{"train_examples": 195000, "horizontal_flip": true, "norm": "layernorm", "layer_scale_init": 0.1, "inner_norm": false, "muon_scale": "match_rms_adamw", "orthogonalizer": "newton_schulz_5", "lr_schedule": "cosine", "warmup_steps": 1060}
Rows from block 6 of a small rotation predictor, named by matrix and row number. Rows with one number belong to one neuron. Each number is 128 + 24 x the weight over its row's rms, rounded and kept within 0 to 255. All counts start at 0. Numbers have three digits each.
After each neuron's rows are labels from the 100 images, of 14976, where the neuron reaches its highest value: "colour at peak" is the nearest of a few named colours to the mean colour under the peak. Only what is clearly more common there than usual is listed. The data: photos of arthropod specimens (BIOSCAN-5M).
# fc1: MLP up (model.blocks.6.mlp.fc1.weight, 960x160), inputs 54-107
# fc2: MLP down (model.blocks.6.mlp.fc2.weight, 160x960, transposed), outputs 54-107

fc1.536:127107133139119104157128123114148120136089119159141161119106136113100142106134168135184121111138091105086140146118113142136089109073084124105098120124117152157093
fc2.536:175126160162119103152131124148143143111102144131137109149126097098172126151111110173134152129116154105107134147117088093124177147134104122107131123174137158169112
colour at peak: pink

fc1.395:124107123131147121096146116160152110093141125141142085111127112124139091130120099108119167128158097142132086153134107101134124139144175120093106125119120127124141
fc2.395:089142114150145110175110134173122100108111130137115124102140110114133111156127148129148115128127103140136093095100119150153094141138104101120139172062081105152147
colour at peak: grey; brown

fc1.27:129103115131162108112131136144107147139151140172104137127134091155105145154118163167122100122172146099151134118173168153133103118172118126120160079166150147120151
fc2.27:098138112104118130135129152142116106139135134148098142139145172142121111123133127154086127121101151150096145123133118189127136133147108130079133127140109151129140
colour at peak: pink

fc1.209:148087126125138134192123144079119129099122128120120128132180153124126102132112089152145101145126113100140105143126122157166137070147105153155135161122135155127168
fc2.209:120105125138145107132092100111189127120117114110159141127115145161149107148089160139127108144117131091148151124169142135140115089138123127126094141144128122101110
colour at peak: white

fc1.79:124108109137125111115126138113146135129108120138149122149103135130156104133133128092089107154091090094108128163164079110080108074109125105094142098099160115111144
fc2.79:136123184142132109219125161150123134156134150122131152154086086140104142116164131109150156167148148140184129141161129143119120125098142110137104103129119095116107
colour at peak: grey

fc1.520:153108151116117118135124125111156153141090166163114127127142135129165126112143098094130150131159131087132131124127121167096121074118123169125109124129125110143123
fc2.520:154121118115133131147101132127101159093121127083114119141063124144088122126126140118126107117124127099141135117156138151079086171104172114097131120103117096129118
colour at peak: grey

fc1.360:055142135107122108192155129132142078083117145160141151121117123113136144143133144120185145144166121127127141113115142145119137157124076103164057125135130119157129
fc2.360:110115098125123101116091124127121160118109121121130119130134134116111170104091117118172132114136099109103117121074135135110114146143126184122135116140130126093146
colour at peak: pink

fc1.69:098124121146123106120136173132111163164115119106123134114116064110190131111137135130135138127105194194143116150096104098097123147115136085121125090145145106129118
fc2.69:163109136099172107189141111111103136178147140131151151099136163101152118115143164118091121116125083089108160120118128137125094134173159107166140169151108133129115
colour at peak: pink

fc1.573:125132154129107135118160120132126159124162126152144151111127143114122105135107155128122129161127156076109123097159079103112114119138168115124133139144122151120132
fc2.573:130119139095097136140071128113125134114121095138129117137123123116148142117146132110173123113124124128155137125118129157141122155112170118109126143152148137150153
colour at peak: grey

fc1.490:107116164130103124159133164135128100122105151093078109108143207062140162120104172171178154148152099125111144147117123097130135070138124130131123110150133119113200
fc2.490:111188137139120139138125136096150147122133099148117150116092099149100101136141124091103165099120149118079133163154147156150107138150102147139118114103168126148105
colour at peak: grey

fc1.235:153100108095118118202147135140118118113112121129127104136106142152144127164104108097106154115162080165140148094131148160107103090149146119159142110134136102160107
fc2.235:114116164118118116091132150154144158125098125065178107122120114149181182056148121120092119106120144114121139096145143112103135095159126127195134139129100122152103
colour at peak: grey

fc1.553:152094111126155157166122137123145097108134149173109118110086131088167099111113082147147122142128145162167125148138138102106129108130168139145113101133136156158129
fc2.553:159132132081127127122084170087118125107134120177177162068103133154108165149150139132134083135115136105135117115097156144085117091193170145112155115115116089112144
colour at peak: grey

fc1.708:161118105115117088185127125155096121117111136166134183182124140089158155158119115164128201125143135102141160120095155139135070116122116136110119121108184144173145
fc2.708:162113097164076154118119114161142117099096120124132170118138122173113107118106112121135125116112132117125139133124133120120134121109106157112093089133107138126102
colour at peak: grey

fc1.30:147148109137123141115125132124140139112130114169142129123080119151101180134129113133181144158178083123105101127113129121128101138101092129111105150127155123151098
fc2.30:156144137161117109128133110114140161148140111118112126135108145137120093123145078126130096145150134151139128128103138153126146112156120114134082135144132138141159
colour at peak: pink

fc1.705:131116121145100114104138117118133172120135086138142141127138120133155096127115116110120102105129125115118131117103088115076165117145120142120145101109152107115126
fc2.705:122112108125105124162121189141126142123108160147120129090161109104094155137145101160130126153161126133152110145122100095154109113115134128126126089130115118146135
colour at peak: grey

fc1.613:152134152127135134169143119130126068144107124124153160123137118105145149145116152117170135126090169133109133132145118121131120169119114130109127092118138111131089
fc2.613:134096154109141151128118119134094137123100121113108161138102111120123092133087122112135134075173155170088116145121112115095133145120128161129152145099115122145165
colour at peak: white

fc1.101:163101124133162120164123153099134143118141143146137147116158174108126085157148109114144124148117162098143094135135138121096127142114105156142134128100148136145109
fc2.101:138092124144131123124086101122132161136122152083146159140106129115120116112105159126104151140102161102157117135142134132119110117087120147135076157108120138102110
colour at peak: white

fc1.732:137151111142131117080141123158144132125167126180081117115126077110167103131128125151134113132165116095121124121121135108163114153119157094101105119127102135102146
fc2.732:140136143134151158177144146161101124139155136106120142094105155110177122133153158140142123151107141148133123111111121097107137144114178096135160120166113133140121
colour at peak: grey

fc1.0:179110112116129110126123125108142148098149131139110115171135094087151161091099110146103125186104126135165112118116107137104173096140137111111144135132082120134090
fc2.0:129114180120126114126113141108089133114127144172140135164107151179104095165154100133123072169091116144139119099150126128125122131154140118155156097116138105137115
colour at peak: grey

fc1.659:106113119122105115138134151140142121132125132128126112120146149146163114159130142073137108125134096133100156112131060148104137094138154117166137146114110112140151
fc2.659:130146135128099123221128193153137132200161140115127158104089082121122124104134154132148106151128130113168125132119111124131102139148169134142118105149134102104091
colour at peak: grey

fc1.620:138108140125094127112145127133144140133117137123111157134101140123104137137156124135146107127128136145144138135128117161137158092129143115097066190160112176138102
fc2.620:149089080085131133129129148144102109156155148156146113099130134143140071182158142130127135102142145131118122155122164153187119120135089157117143143137117087132153
colour at peak: pink

fc1.400:149116125133113081117158163136139161126121120125135132143108117089179093117131148068100127136111125124152139144141073158128153064141136168081142086119153098103143
fc2.400:112117136138080128203098151135129145138114154163147135156133110177100162137142115093135135142146157170155121125109094098121084096144152115107091083161113122154099
colour at peak: grey

fc1.753:116150143142105128081092139126143142149120107111124112158101154158135132118130087111101116122169135123097124163174110111100103166126090126109097124149138149113150
fc2.753:110163102107148118183147154141106153138137146105125113134110139134114108119156116102147153121120118137132156143095128163125133150125112121108112163118133150138119
colour at peak: pink

fc1.517:114106122152137152153112095132133165131173122119066127149125145110086113114168089132135138113088102135103110149111115154099131126078127141140166109147099110134083
fc2.517:120118125120122124163114135142111140128133109147116135123102160140119159133093156132115112182201125132129067128118128142140105144158150150118139133125146137154161
colour at peak: pink

fc1.201:142131089142119079148107136133129115131098106138128117151108179144160081149146130099121117126112082113117136160122084096105112096116119139092160124109150095137142
fc2.201:127121158157131097200111149150123129172114150085139109140094082124108131097152145131148153172110152120152107130132130132137107141101130097132114076141120126121105
colour at peak: grey

fc1.444:175122100129137114129177105149129141152128124152137129083116160144117130103153154126152138104129139102091133125137070123151219152142141128127136088133082127119118
fc2.444:163111183131136117166127119108109125094093132053106165090109102100130117155119142116141126132148128152139119093113092123146100116114162055125155140135135118177153
colour at peak: grey

fc1.720:099126143122122099119116147123115145145120098115138111111136130158170093162145152071120125149127139110122136154108054139123115109142144152151158093125165099139132
fc2.720:122147098119127128196104172158137157169148160146121135137088096126093142106158150120165122134118192143129118147100104150131116123144162135102110082136123143107092
colour at peak: grey

fc1.521:169117077176094154154102134109142148125165137131122144133165108094156101118151165118140125132141115163115121115121105118077134132205118098101137128142155120145112
fc2.521:093117122117105117148131101124136131126110121144126117140121165106133090105136124128170104141130125144109095131102080092126137116149147148146166141123100114114127
colour at peak: grey; brown

fc1.465:105132114110098140085052127128081110185116108129141129101146148091166145169149140109135158118116161123111127119140089129142135139124123175140136090116158118149091
fc2.465:105109138123122135172135116133127107123113090119172118160154104128145121094147130123146132095155192151066130125153101155138124150142147163105112112095118098037125
colour at peak: grey; brown

fc1.144:144134142129111074147127182159111143129119114147137139143139211097116106171100145120101121132104128103133169160125137127126126105125104163138155134150111082125132
fc2.144:143115117125120140148140116099114101093113117097170140123160070115124117132113092126108138148122108178135135119100129117144137144144090152098099112171137107133100
colour at peak: pink

fc1.279:083126139132123106138153100131127104094147117176163158130100097067134149155095104148148097128123125111118145137109163139133110146183194169133104149139136147131132
fc2.279:114124101133130141139119084138157150133115123113139131149127199123165110162116183140136116136164143132127112151153098106134143114210091152143119132102114093129094
colour at peak: grey

fc1.498:113125167137141117124121163117150087157145130128160118109137064121135129122110149106147143146115156114146127135153148118163118139082120099138141129095114154165149
fc2.498:090149095141134169112148126100157056142132118119122058109131138110150134171120118102119161158140143123102153128127075115138146100106167079119114136148172132158136
colour at peak: pink

fc1.535:135142161123120171113127147128144131165117153158120115103109154109142128083145167141049114123077113150130097124141125103106121079106136090108150123129117109094139
fc2.535:131109156109185126157101102110089139136142095105166100154123062123106108114175144132133106112162138172095135135126137125122128109090128121109170136096127123118123
colour at peak: grey

fc1.532:101112141151089160147121157139144116134143132135133140093119085151127135145113149171107126131148126107119118163146146157133144083093182117132102149126121137149084
fc2.532:116131089095136139139108169111156167129135104130132098152155140132106099129110182136144112121081146117138110125113112181113080104122159171144134123128144118105135
colour at peak: pink

fc1.623:136102112100132138144140128121142084165094111125050135133155130139177140144151119100091145110111159157118127116123120144135093143090108133151119120149167119149075
fc2.623:128114127136149126140118187131091141117129129108167057124107136141134135133105163138148141141089157174148166105127169066146126128099137142118139138097144120111145
colour at peak: brown; black

fc1.575:121150108154130162111102153117108122117162137102087119145140137090179151111096098097106175109131156124109140129129124123093177140117155155128186143114111117116107
fc2.575:108107162109120108148142152173091110105113100158196142122116120116150104122123101103125111179143118182123092161105136109142084111109135115129140126127132122106123
colour at peak: grey

fc1.604:131112142112103113098078150139110113163114129130116092095122136143156119147151162069111129125125142157094112131159048138136103113135141140116142099128145133156125
fc2.604:168099163109121140244138153125102157144138119111163129144111090129120130080152151104148113097108170179109130125108094157117126111126172118109126127119123129065119
colour at peak: grey; brown

fc1.302:120137153138149139144122127142127159127147133127121075143116109118143119138025121156085128132130102127089151120089114132117105104116181163146153087162139112127157
fc2.302:149133105161117127137132143176170122072087143111141105102143128115090150149141131131120156075103171139134169144143162118112138173126113128119094105125142116127123
colour at peak: grey

fc1.436:110118121115114112163103160106132135144109134141099117133117071127119128127150144100129143110128119104140106105125146168147187111137156145062177145125069105162112
fc2.436:114067091134127134128122138152107134127128125150137118144158132112133175174129070087110115132146177147123133149130113102136099162118178137124146102177151170130161
colour at peak: white

fc1.324:111113113069132081100142168166137148134142135128122107139161142127148112116142137120122157113122120131076151106107094141085129112122121123085151156095107125129138
fc2.324:134110137095176147137172147136117121111124088145162129127146106122136119141168126139113117076143152174242144130142128121174137157148140113116129103131157143068144
colour at peak: grey

fc1.347:129140114143091105127136136114146130133110127134131143129150130125161128133110138097111130096113129136125154204122094107111164089130123129051099166163123126117110
fc2.347:134103116159110116147125137136108170149121116136114108108160105159109139099154146107154134083123106198143147124075149133144089139109126111122135124158112129124130
colour at peak: grey

fc1.244:127131093123114120094113119106116135099112110135115172139128119159175121112093120138080086088162158107148136122110111109126105134095169108136109131143134149089141
fc2.244:127124170152107103107120121074134175131165119123154135112157127138125126109148158117132130130166113155127116151180126148170117128097078153134139133086099149124147
colour at peak: pink

fc1.226:134113109140130124137115133136126102114135147135102154133139126107103139142099092151207088146127116109122105122085112122138136123144097141122138119167112114160145
fc2.226:135094098149157100114173117136171145142083123105150113139131141159101078100125139145154113181104146090111113112141166137132128140162148128151091144116125115128092
colour at peak: grey

fc1.417:163137122136126114174111150143132094155146139163140126090127133141126149117124122102084118092123146196135113119123121117131158143128116146153169063147118074121131
fc2.417:104171097152129103124140069100136103099104116129102119172129119104135131108195148140123132135122141097124123186095123097130095155105138135172161122124112104133131
colour at peak: white

fc1.726:131130115101127142125072134128099105156143137182118105098130135114120164134172146114137177084140172162096104127106107083139137171142133134140134078150102142137098
fc2.726:153084183130143122176125100106092119135103103078149110090121098098127127124130134131124107092132161171085114114076102137104120114146142127146153160117132119091145
colour at peak: grey

fc1.95:175122124096152103055149114138105138125119144146150116122120096118145113128125140141081136109154133164138141102113109121115156118117106125134133097122135085181193
fc2.95:141168138149108149143153132140108138115154121133147139134097096129172139147107150144117136099088130107103145132135097133117089083070147114121116162117093123086120
colour at peak: pink

fc1.552:124152113103122133097173171112129127142097120115109115097116194096138144128129164094138133106123148108111107166146163111108110130127112145097118095113161097086114
fc2.552:135130098129151127187136178126120146099133120135148137109148077085108143116162125136139100100157105163094116149074121144122144150132089119073128089153112100114139
colour at peak: grey

fc1.396:166087132115164098192160153161156153118119128144128155121142149141160125146118083129108169178107114092156135108142128126117079065137142154133164121119124105135119
fc2.396:139092154138112093128118132129149113140122122089151152142107115181106117141105104126106138163133148116157131106164141148114118128103120127137049082126126136170074
colour at peak: grey

fc1.293:117128134163136131114121113128118142118114130123114090114157145120163144131080172115124135144130147126133162089121123142095121112140144146105145136110151154083125
fc2.293:129107083179131108130119069116135121084086137111103112127144140115130170149142096138109123137130124148128143153132154131080113158140133112149099143114114131119141
colour at peak: grey

fc1.755:101132149145112144136104115120153112134104056150150122120107175128077084108110139103145110150147131150126179149102091139145146101075116137160093170113181144173131
fc2.755:161160118175115156139146085131153113101108141094143130150148096082144128152155129158124106118095138099107154160122084091075136102120116125114115183142088189132123
colour at peak: pink

fc1.488:102130140115117159136109114129092109158126112131140123108133155116179137110146162108174144106128148144066122165146125131098160152128153166137164157122175135113119
fc2.488:104135129114172084177127117149125117132122120126174132143111086124126120121133157140138113143155156173091102151103146126140096132111155095091138146089115105101116
colour at peak: grey

fc1.642:162144165099131116105160127087159116127151156159135131113085151105118098132126108152165120141151157130103143113088073103105095121117076097125109117136148169140127
fc2.642:130094075140063151087101143173096136157144118110092137121149112135110185157127149156143138080139108134133129095152138098127134120085136116101149138114113143117099
colour at peak: grey

fc1.85:140132126103145165160118136154095115141132141139117108130118073136107119127118161135112162083097148107160143079130180123111142147126132132141188093153143132154117
fc2.85:120074040095178162109102165128092127166125122141130108123134127106129161138102121148133135065143138158099130151097102114078123137115099173136151124113137098148124
colour at peak: white

fc1.129:105115163147084133103156104150174154138103109140117146141121157149147128136120142124129156109148117100111172099129095112112160111126135121170105095141155147101143
fc2.129:130125132143113144202114164143146120163138137083147149120137103103100140149152122134142122130143102150100134148161124108120099108130163143121129100139133121144075
colour at peak: grey

fc1.638:122120108114120115170139170127136122113113150155107120086129179117119144150115191105144163107134120133121117147121151122111091112129120180167128121139136105153118
fc2.638:159132065150112121169120157095148133160154131092137104130144084089137076108102143129118111128136111127089116146092128081088141149171106150062116100178117136114117
colour at peak: pink

fc1.745:163131120102172142129105094118142109106108143079083164102152136101116126157125157133132173124113163105145136145154172140100142135094140070150133132145114159111145
fc2.745:122127139106129140172140164127089114146125126154127165124162165140120141134173208133130119117123121136161126137147116127159082114126120126140120163128102110138090
colour at peak: white

fc1.72:133130121111104134107137141131135090109165116169091120109107116093187073136131122154071128138151092147123126117114145101099102154163160125114130097148124122118116
fc2.72:103135160147142132120097131136128060101124140101159125099113180092146114142129146154134090117140129102140096096124096090099133154147174124150100112143095121145176
colour at peak: grey

fc1.222:180130133136129122167123186121134128119108138145104163146133099106122139175089172166122172115116158141121103133129116113112123127129143164134154153102131104141095
fc2.222:125099122172098122110085052114116156153183172142168125151115146144162089122144112111143112171091126149128110155122157098095123126174138143104113148152131126134116
colour at peak: grey

fc1.131:128155107181121125118112122143121171119165112101109166098126167185146102134143139159110116093119115139153151132093103133097147118158109108125107132136128125155157
fc2.131:126111138133127111142122092071127122133134160119093092121140092110099143132135132151154128094126180142118157098113107113132099094148127111126177169138174116126126
colour at peak: brown

fc1.557:181090109127152098173133166144136118135113160158134156127127153125158078149140104143092132168095071064125124123118106124108105067106125124104151130111157115152159
fc2.557:175100157157122140161120107132130121138114120069140154138089088148125147100114142125128140135129145113183133126144137136122110137085122132136083105144113141104085
colour at peak: grey

fc1.260:150111107125118148144103138089121109160137107171144126134127107127134147049134153145148128122096130187092134137164110114128157101113163102111155106090091135120104
fc2.260:147107167114150117125134122071134109100115133121164146169110112099146148177179166139155130154137159147223143127150118145116122123112117077150178130110151101166127
colour at peak: grey

fc1.605:168129136187140142145101077130152151110123111116103096117101152110143139128170157151086159141120160151111148134103110084160115099167123121091121149084123129131145
fc2.605:100163091116167133174142109116089143147127109131162117142110141141111106138124146138128128128117090120135123151152131147144122119120097118134145135118188139145165
colour at peak: white

fc1.164:133129152155107153135130120098142166104138138167188120119153093130133120158125114133131147145158116105146119121108109124163152192087107158122154115156143093147107
fc2.164:117139113102105161098110151168118099111158056112125148101169161111100127138168114099132122099161095119170104171116154118119131120107147126101178090155151139104129
colour at peak: pink

fc1.286:147109124180151102156145100136116128098095115093154146106135161130140121155124083147149135143124115096123155151180109131142164097130155151103090143111181129119139
fc2.286:103107161143139116137135131148155107134089109109128153146092174175134139146088134125128149117150104115130131112229163163113112123125169153110085149118119158177111
colour at peak: white

fc1.713:121099138083136106167145103112149093129145159158109127100098104114110160121147145158146118117144160132134128109135160104108118122115125074145140136120108078117143
fc2.713:111124187110133108119126117096146132152119124146152048138149090115090140126123065095149124119105142128149104067118121117100160113110141158110127136123176122128193
colour at peak: white

fc1.627:147130122122120084116116130141159113187105140132124147079115117110157136114147153125083116108094112125091095151137106150127137114123149097166133110144087093104106
fc2.627:129130149090156120136103092099142081146112140193168092141094113119136110153121099146112086106107111102145107110117115114124125122133173151116135096144137158139103
colour at peak: grey

fc1.182:155112116121159155128107094116115106168173139139141099132118111169109143132130141176123097110142148096114121143146165152096151118144099140099156119155102127144116
fc2.182:096124142147146140148140105133100125087115122117123159126118141132140162103130093188132097086127117173148118144161089126123149107104139128153141154150147144107130
colour at peak: white

fc1.463:148143164165143137082169141134124107139110105136128143103119133124164113129161139093116099137132191114103151114148110102136135129192141128100117140182106111097164
fc2.463:162120127146128110158144112141157116157120125123123106154128124104150139127113129116104145163158136143109156145156121119149142165179120115142130132157126119126161
colour at peak: grey; brown

fc1.315:115116143117111093132109114121129130106132160138145145155153136144115144137143104170153148151118090114146084141112158122109111147126133109116169127129095189113108
fc2.315:130080105138122154097120128160108128120102144121120125141134112106118112190128117138114156124127127125105077163168097126148145157120164150157123095166135118143092
colour at peak: pink