config.toml
arch = "convnext"
model = "rotation predictor"
dataset = "photos of arthropod specimens (BIOSCAN-5M)"
train_examples = 195000
image_size = 64
crop_scale_min = 0.5
horizontal_flip = true
translate = 0.06
isotropic = false
norm = "layernorm"
activation = "silu"
mlp_ratio = 6
layer_scale_init = 0.1
inner_norm = false
patch_size = [4, 4]
conv_stem = false
depths = [3, 6, 6]
widths = [80, 160, 320]
kernel_size = 7
init = "trunc_normal_002"
residual_init = "none"
optimizer = "muon"
muon_scale = "match_rms_adamw"
lr = 0.0027
momentum = 0.95
nesterov = false
orthogonalizer = "newton_schulz_5"
adamw_lr_other_params = 0.0015
grad_clip = 3.0
steps = 21200
batch_size = 128
epochs = 13.9
lr_schedule = "cosine"
final_lr_fraction = 0
warmup_steps = 1060
weight_decay = 0.1
adamw_weight_decay_other_params = 0.05
Rows from block 3 of a small rotation predictor, named by matrix and row number. Rows with one number belong to one neuron. Each number is 128 + 32 x the weight over its row's rms, rounded and kept within 0 to 255. All counts start at 0. Numbers have three digits each. After the name is the row's rms in percent of the matrix's.
After each neuron's rows are labels from the 100 images, of 14976, where the neuron reaches its highest value: "colour at peak" is the nearest of a few named colours to the mean colour under the peak. Only what is clearly more common there than usual is listed. The data: photos of arthropod specimens (BIOSCAN-5M).
# fc1: MLP up (model.blocks.3.mlp.fc1.weight, 960x160), inputs 0-79
# fc2: MLP down (model.blocks.3.mlp.fc2.weight, 160x960, transposed), outputs 0-79

fc1.442 067:123135122111167151122102096180095131088115155130081157122115148145091160154170179203147061120090116066101164097093135176144144108119103132120160108146113114153156139083128196130128161126128118077113097100183098192126147156129099123128166116
fc2.442 077:095137113093149174136091147173126166185109163127115100144171023106176096157166108135156168110118141136139142146145082090110133148171150175157207139107091120115136091200127105108126209148136171140115177141163095155220156135119135145149121129
colour at peak: brown

fc1.560 020:126111148138151131087131169135139175163143127184154126148092106048114124150085166103106070203165127149067130087159143105116098118090212123139166190132121166122094105099125136115134155138121162140097140135139136128109122086075122144114074127
fc2.560 020:112161217093100099077124128073079191098137120169169173123163135104075103123113117137117145219077199134166128153078148118109117112091149178116120169164139176152139118167068170145174181110140134126116172110130144142111099136075132066080144111
colour at peak: pink

fc1.351 164:110118119129091110123143169111156124115113117157110164089077148135162137141083144061134129100137130084097104190091111108105190168188092102155097136112132114148139108045166132155122080189140120173115153127125096100127135085157124160048120155
fc2.351 172:122171150130171208136186116176070133132113130137101108141154135133103116213086147157126089150156170156176147144135113081201112139121136124127097140139144155141074133139124173111167063142179194128086180165119108195118107165139178077128090201
colour at peak: grey

fc1.206 037:114171134088154120093125151110125108097120137099146182114161121118119155116061139194115090193133139143104127123088065101045162151135153148086114157177190131074108140134176149178120105042167109188095144099111116130133095131054114101116120177
fc2.206 036:120145114130184118158129105135132095114072134107199194113154174178074071111093125097039152190178126109110131098157132130079152109146085079121148135124178165144121087117138157184123136174111139115108173118104175067139131121077143103130090115
colour at peak: pink

fc1.243 023:134171117144154090065099126064139096121097104112177157100030152085135180161105149151123010175165083087104107080123112130111144122121131144132156137151178164117126151132112131152098137112182122149101108117149122128130133086037143140089101145
fc2.243 024:098097165129104112134138148130104134147131148144159198137161137139081078158112130107165208199130101122185159117140143118124116088110105096148076194144176150155084100133102156081128229143156135088132173140178147104166158109098126081120098132
colour at peak: pink

fc1.712 071:154083106095148121124121107134158133122048161106123179132142105129136148139178158210133185100145189104235105128144110151137142106187073073130141107133159152171163125094143191137124160086120099100183116090144141135152137165136120130067103121
fc2.712 068:095174078110127154088101129150119184151141147130133084153160104150151079087190112075148092134084051139117113153157097099160135174076158168115137141093188151117094104174148137126132157187125150201138163119150062123202096127133148196047155155
colour at peak: grey

fc1.59 032:119170089103136119137156121114090137108145179131164182113113108169186126107188135081135199184077131127114130089104122108082153164147200156091157087165168121110103143204125129129129067098145147131122119183150147101086109162025045065164123113
fc2.59 030:163158167147213078150118079118182119095176134083156124164159116120083087118130108161101091174156111118116125150180119100128123114127102155133131130133201088152155144123143127155113113188129128147134144182112206114135093112055108130160167109
colour at peak: pink

fc1.108 124:069109103130125127103103074097151138168121146142180114133158147130165106086117102164151139182107105083083138158180162105117139237118076086141134128117140097071127170127103124131099146098120180098122088117142079092090091129123152101139145156
fc2.108 142:109130113115137155137170107142132099086097124143134194130089131153108128165142060081070092171112147061085141138134120142146105089171122144090139123173138103126064149160119144124085167072130151107098097111085097113082147168100142083138102115
colour at peak: white

fc1.222 182:170119090156104131122153139158126104110131134099141096089140083075175105124161197110168146123162157120133140116078127084163248104120137095085118177131145126089129080112143172062153161162141136150137072131173089096097143146122097150095186129
fc2.222 195:070141126127121185075119120160102100174139145135140130103175120097148089116119088119112121126148111106086091115121130171124195086139140065136108185139171122105137224171079156054152099113126148140146159130109139123097138136166183053141216128
colour at peak: white

fc1.18 047:064216126121139112147134166110088121106142090118164118122086111138106137140034149171099142163098114105060066104135096178097137154144156142091115147150141118157135099149122153121133089085173156128166131147092142162147126127037098136116130151
fc2.18 042:162060144144108105110138122159158113130158155133208141099086168135082156180044157109146145162103150091141111091187168106135179125158092123089085084109143130097156141104153122191109115123126119141123224170113204112151133142080111092169123113
colour at peak: white

fc1.641 195:115122123113135129123119150131119125133125121134166136158112134147132119160087055156169154108150141181104110119150128159106139120084132053150122081133163124142124077153213110177079118100083093119146164137131138142111161101147109131120083148
fc2.641 207:083133145123158203165143116131135146071194114152091099099158128123156138157057122052122058121144182182103117151118109143121131197156112069091175122115104133091114174144136097149127118114107067103152121122098129131118145154188157084152130147
colour at peak: pink

fc1.223 051:129135123121163108086117120077140141110123152133171121199126065108141123193083150153118184103134095157112121106187091113109134158177111099122109152119177129117113114156120155174174158066173140090068118062147079114191147155196120100125105115
fc2.223 046:150144156116171131097090131107124117121146152170161127105120196168107063086076116089167103135113125122135137147164131169122121108036167116149114141128176183136136127130101153146154160221135145164130113095154072060130099116166096110186085105
colour at peak: white

fc1.706 085:105125130063152107119148050117120095141153137154158120145173101118188140145106170159087198113151129110149156175165151090157159156108100199123109119159166111143051121180128107171163145061182161137120112116107105123097136145169047064155110156
fc2.706 074:096105150134064101155151134141134150104088156152149138129118162183140130174131067102132071144152102149108089076117132169158079159125106125056139125068169174152121098138135111182114094188161185106178135124162073097151176154167102034164067171
colour at peak: white

fc1.637 035:099199115120117130111131103181092154148127177134124128187114133177142176147191109101137170171083115166121071082095110134110132191098159174130197157126076111134141121155137127067156130122138094080183114220145117124128118151001031084126142119
fc2.637 034:136111184154123101097114077105166092167140159116158143127163053081097177108140113166081091171084032113116124135122151097134141135108094157118078155139115085128126142077135141071153151158154118109136127129114222118132123115079139051155208097
colour at peak: pink

fc1.196 087:098163143131208132066118111098175134138168181123132156116051131086129106156130139131140175126123153091137111109138139145092118129153123100106125154090134154114235153058178172185163136113140129154156156102150083127154165112143117155089153121
fc2.196 085:107085097139150099124158147120143086151159115160117124195079132181099121086102056109166100145125143072183089189116150154111182143153142144073016152091163159161168190087140124112126136139139121177198156105081111142163165139159156069153117152
colour at peak: grey

fc1.409 035:188154109136135110150163146164136086120132109142108103118121115121088170098131150064157161111029139112114094163117143126137136100116054153104125157139134097140124141112094195103138022129134068134169092152135111152127126153174087111108097145
fc2.409 033:092135156091100201068098095168139094215127151095126116112167189171106082163112143163099120061160131139146119110177104128196166110139153202125162104082099089118111112144108100074104133146151119161115149093151139141166084117184055173166106112
colour at peak: white

fc1.537 182:088186098144179145072145031141147142160173101141124128125106124191134185110120122110104177072113047146106128142120161110100141106064129139152115113136115123091135089158164130100160104112174144157111147098149129048127130151110104107173151167
fc2.537 197:090101140117076113126159160099100150137173161116109125136122100113137132131139099136095085135137175155151127178105072122147105113127094155108128155106076112136114142145122095106188115130175120183090200083141137148102117149144101099159137185
colour at peak: white

fc1.497 041:193170099209119107120128136124153121120117093052117117160106116086127153130056098141131095133148069125087071137134100084092119083138173166075149216124197126159136181143113109153177144143142132097112107167120137132111100076122138173116140111
fc2.497 045:113124194110130119147124079104116103168158131158099099156147167154117143129084106107080140160126104142159110144163161150100140098123157094191111121143170075106107103084145152093155150125159118157099135142179142140091145165113094060162154137
colour at peak: pink

fc1.567 015:118142128155143107097178153098136125146152176093150131125125121126165152153091140255107034093202115145164114137150125118130115128094135149090096145125171136070131109126162106098122116082124166096175142141104094088082123126106142174113112140
fc2.567 013:124098149167136095082136092095094138104130087166121132063183132081107130128132094049148184127044090116150123124075120145095118146188150126081127168142172170171100133115125167094161131140167109106136111100119139082063159098119085093059132140
colour at peak: grey

fc1.503 151:084160151122194130175126153128168106178155102094118128144159122162171142135148080092174185093105148096121145110100078125089154096059128108122077162076164128154102078160153205164196053171141151074080118151112158130170120123140057182097083148
fc2.503 153:100122156118119120138118080165123130100169120044144100143088155104133096142152140131129089100123085134100078160128151137094147122151161165129168146150149187120133179124152054103141092128146142116171148135114133108140158150137118064180121105
colour at peak: pink

fc1.479 035:140136134180121127109110112102090148133153099160181124088154105094112152211202154142135093212083088144145110157150103116092114150140181110189164139164139142144108135132106080160129156134140099092117118182154147164105129124039087094112091086
fc2.479 033:127145194080106101087118116115141170177150166143160153197125112112111079101155103118095166213137133149091141138116147134101109136124093215145094192154161133145134143138104127111123184136169130116174150102124181135141107163087181063185173113
colour at peak: pink

fc1.188 153:180087106166132132167159131073129103119157111101146114089156142102059118104142123140139098131062133143097160129158151094080169130152070185071124158097125112157165083189143145147152103102145133136095159084144165131135135127128096164212073119
fc2.188 150:173153126114140155133084120193140102138169137174116139128130093132123129102091097165118167111157112115149140170133088119127206125136075082143139158086130123067169050130066193161161105115080168140094118101117103170111172163136166123182146144
colour at peak: grey

fc1.25 129:150138124122175122115129142147123118129094122165097119154130100097066099116143185096140115142174166158131148119074174122173109143087150113192138105121126120167142108122135143117149092255097101168145140142152162161159154080051123111139136145
fc2.25 132:171080136103128161153130128075193119098126152148103151182081106126100146160144078106135111247107054126095137112133145118122085117125123160116110118124099158122138165121097198142115189117124070104100139092126163106120117148114099178102164153
colour at peak: grey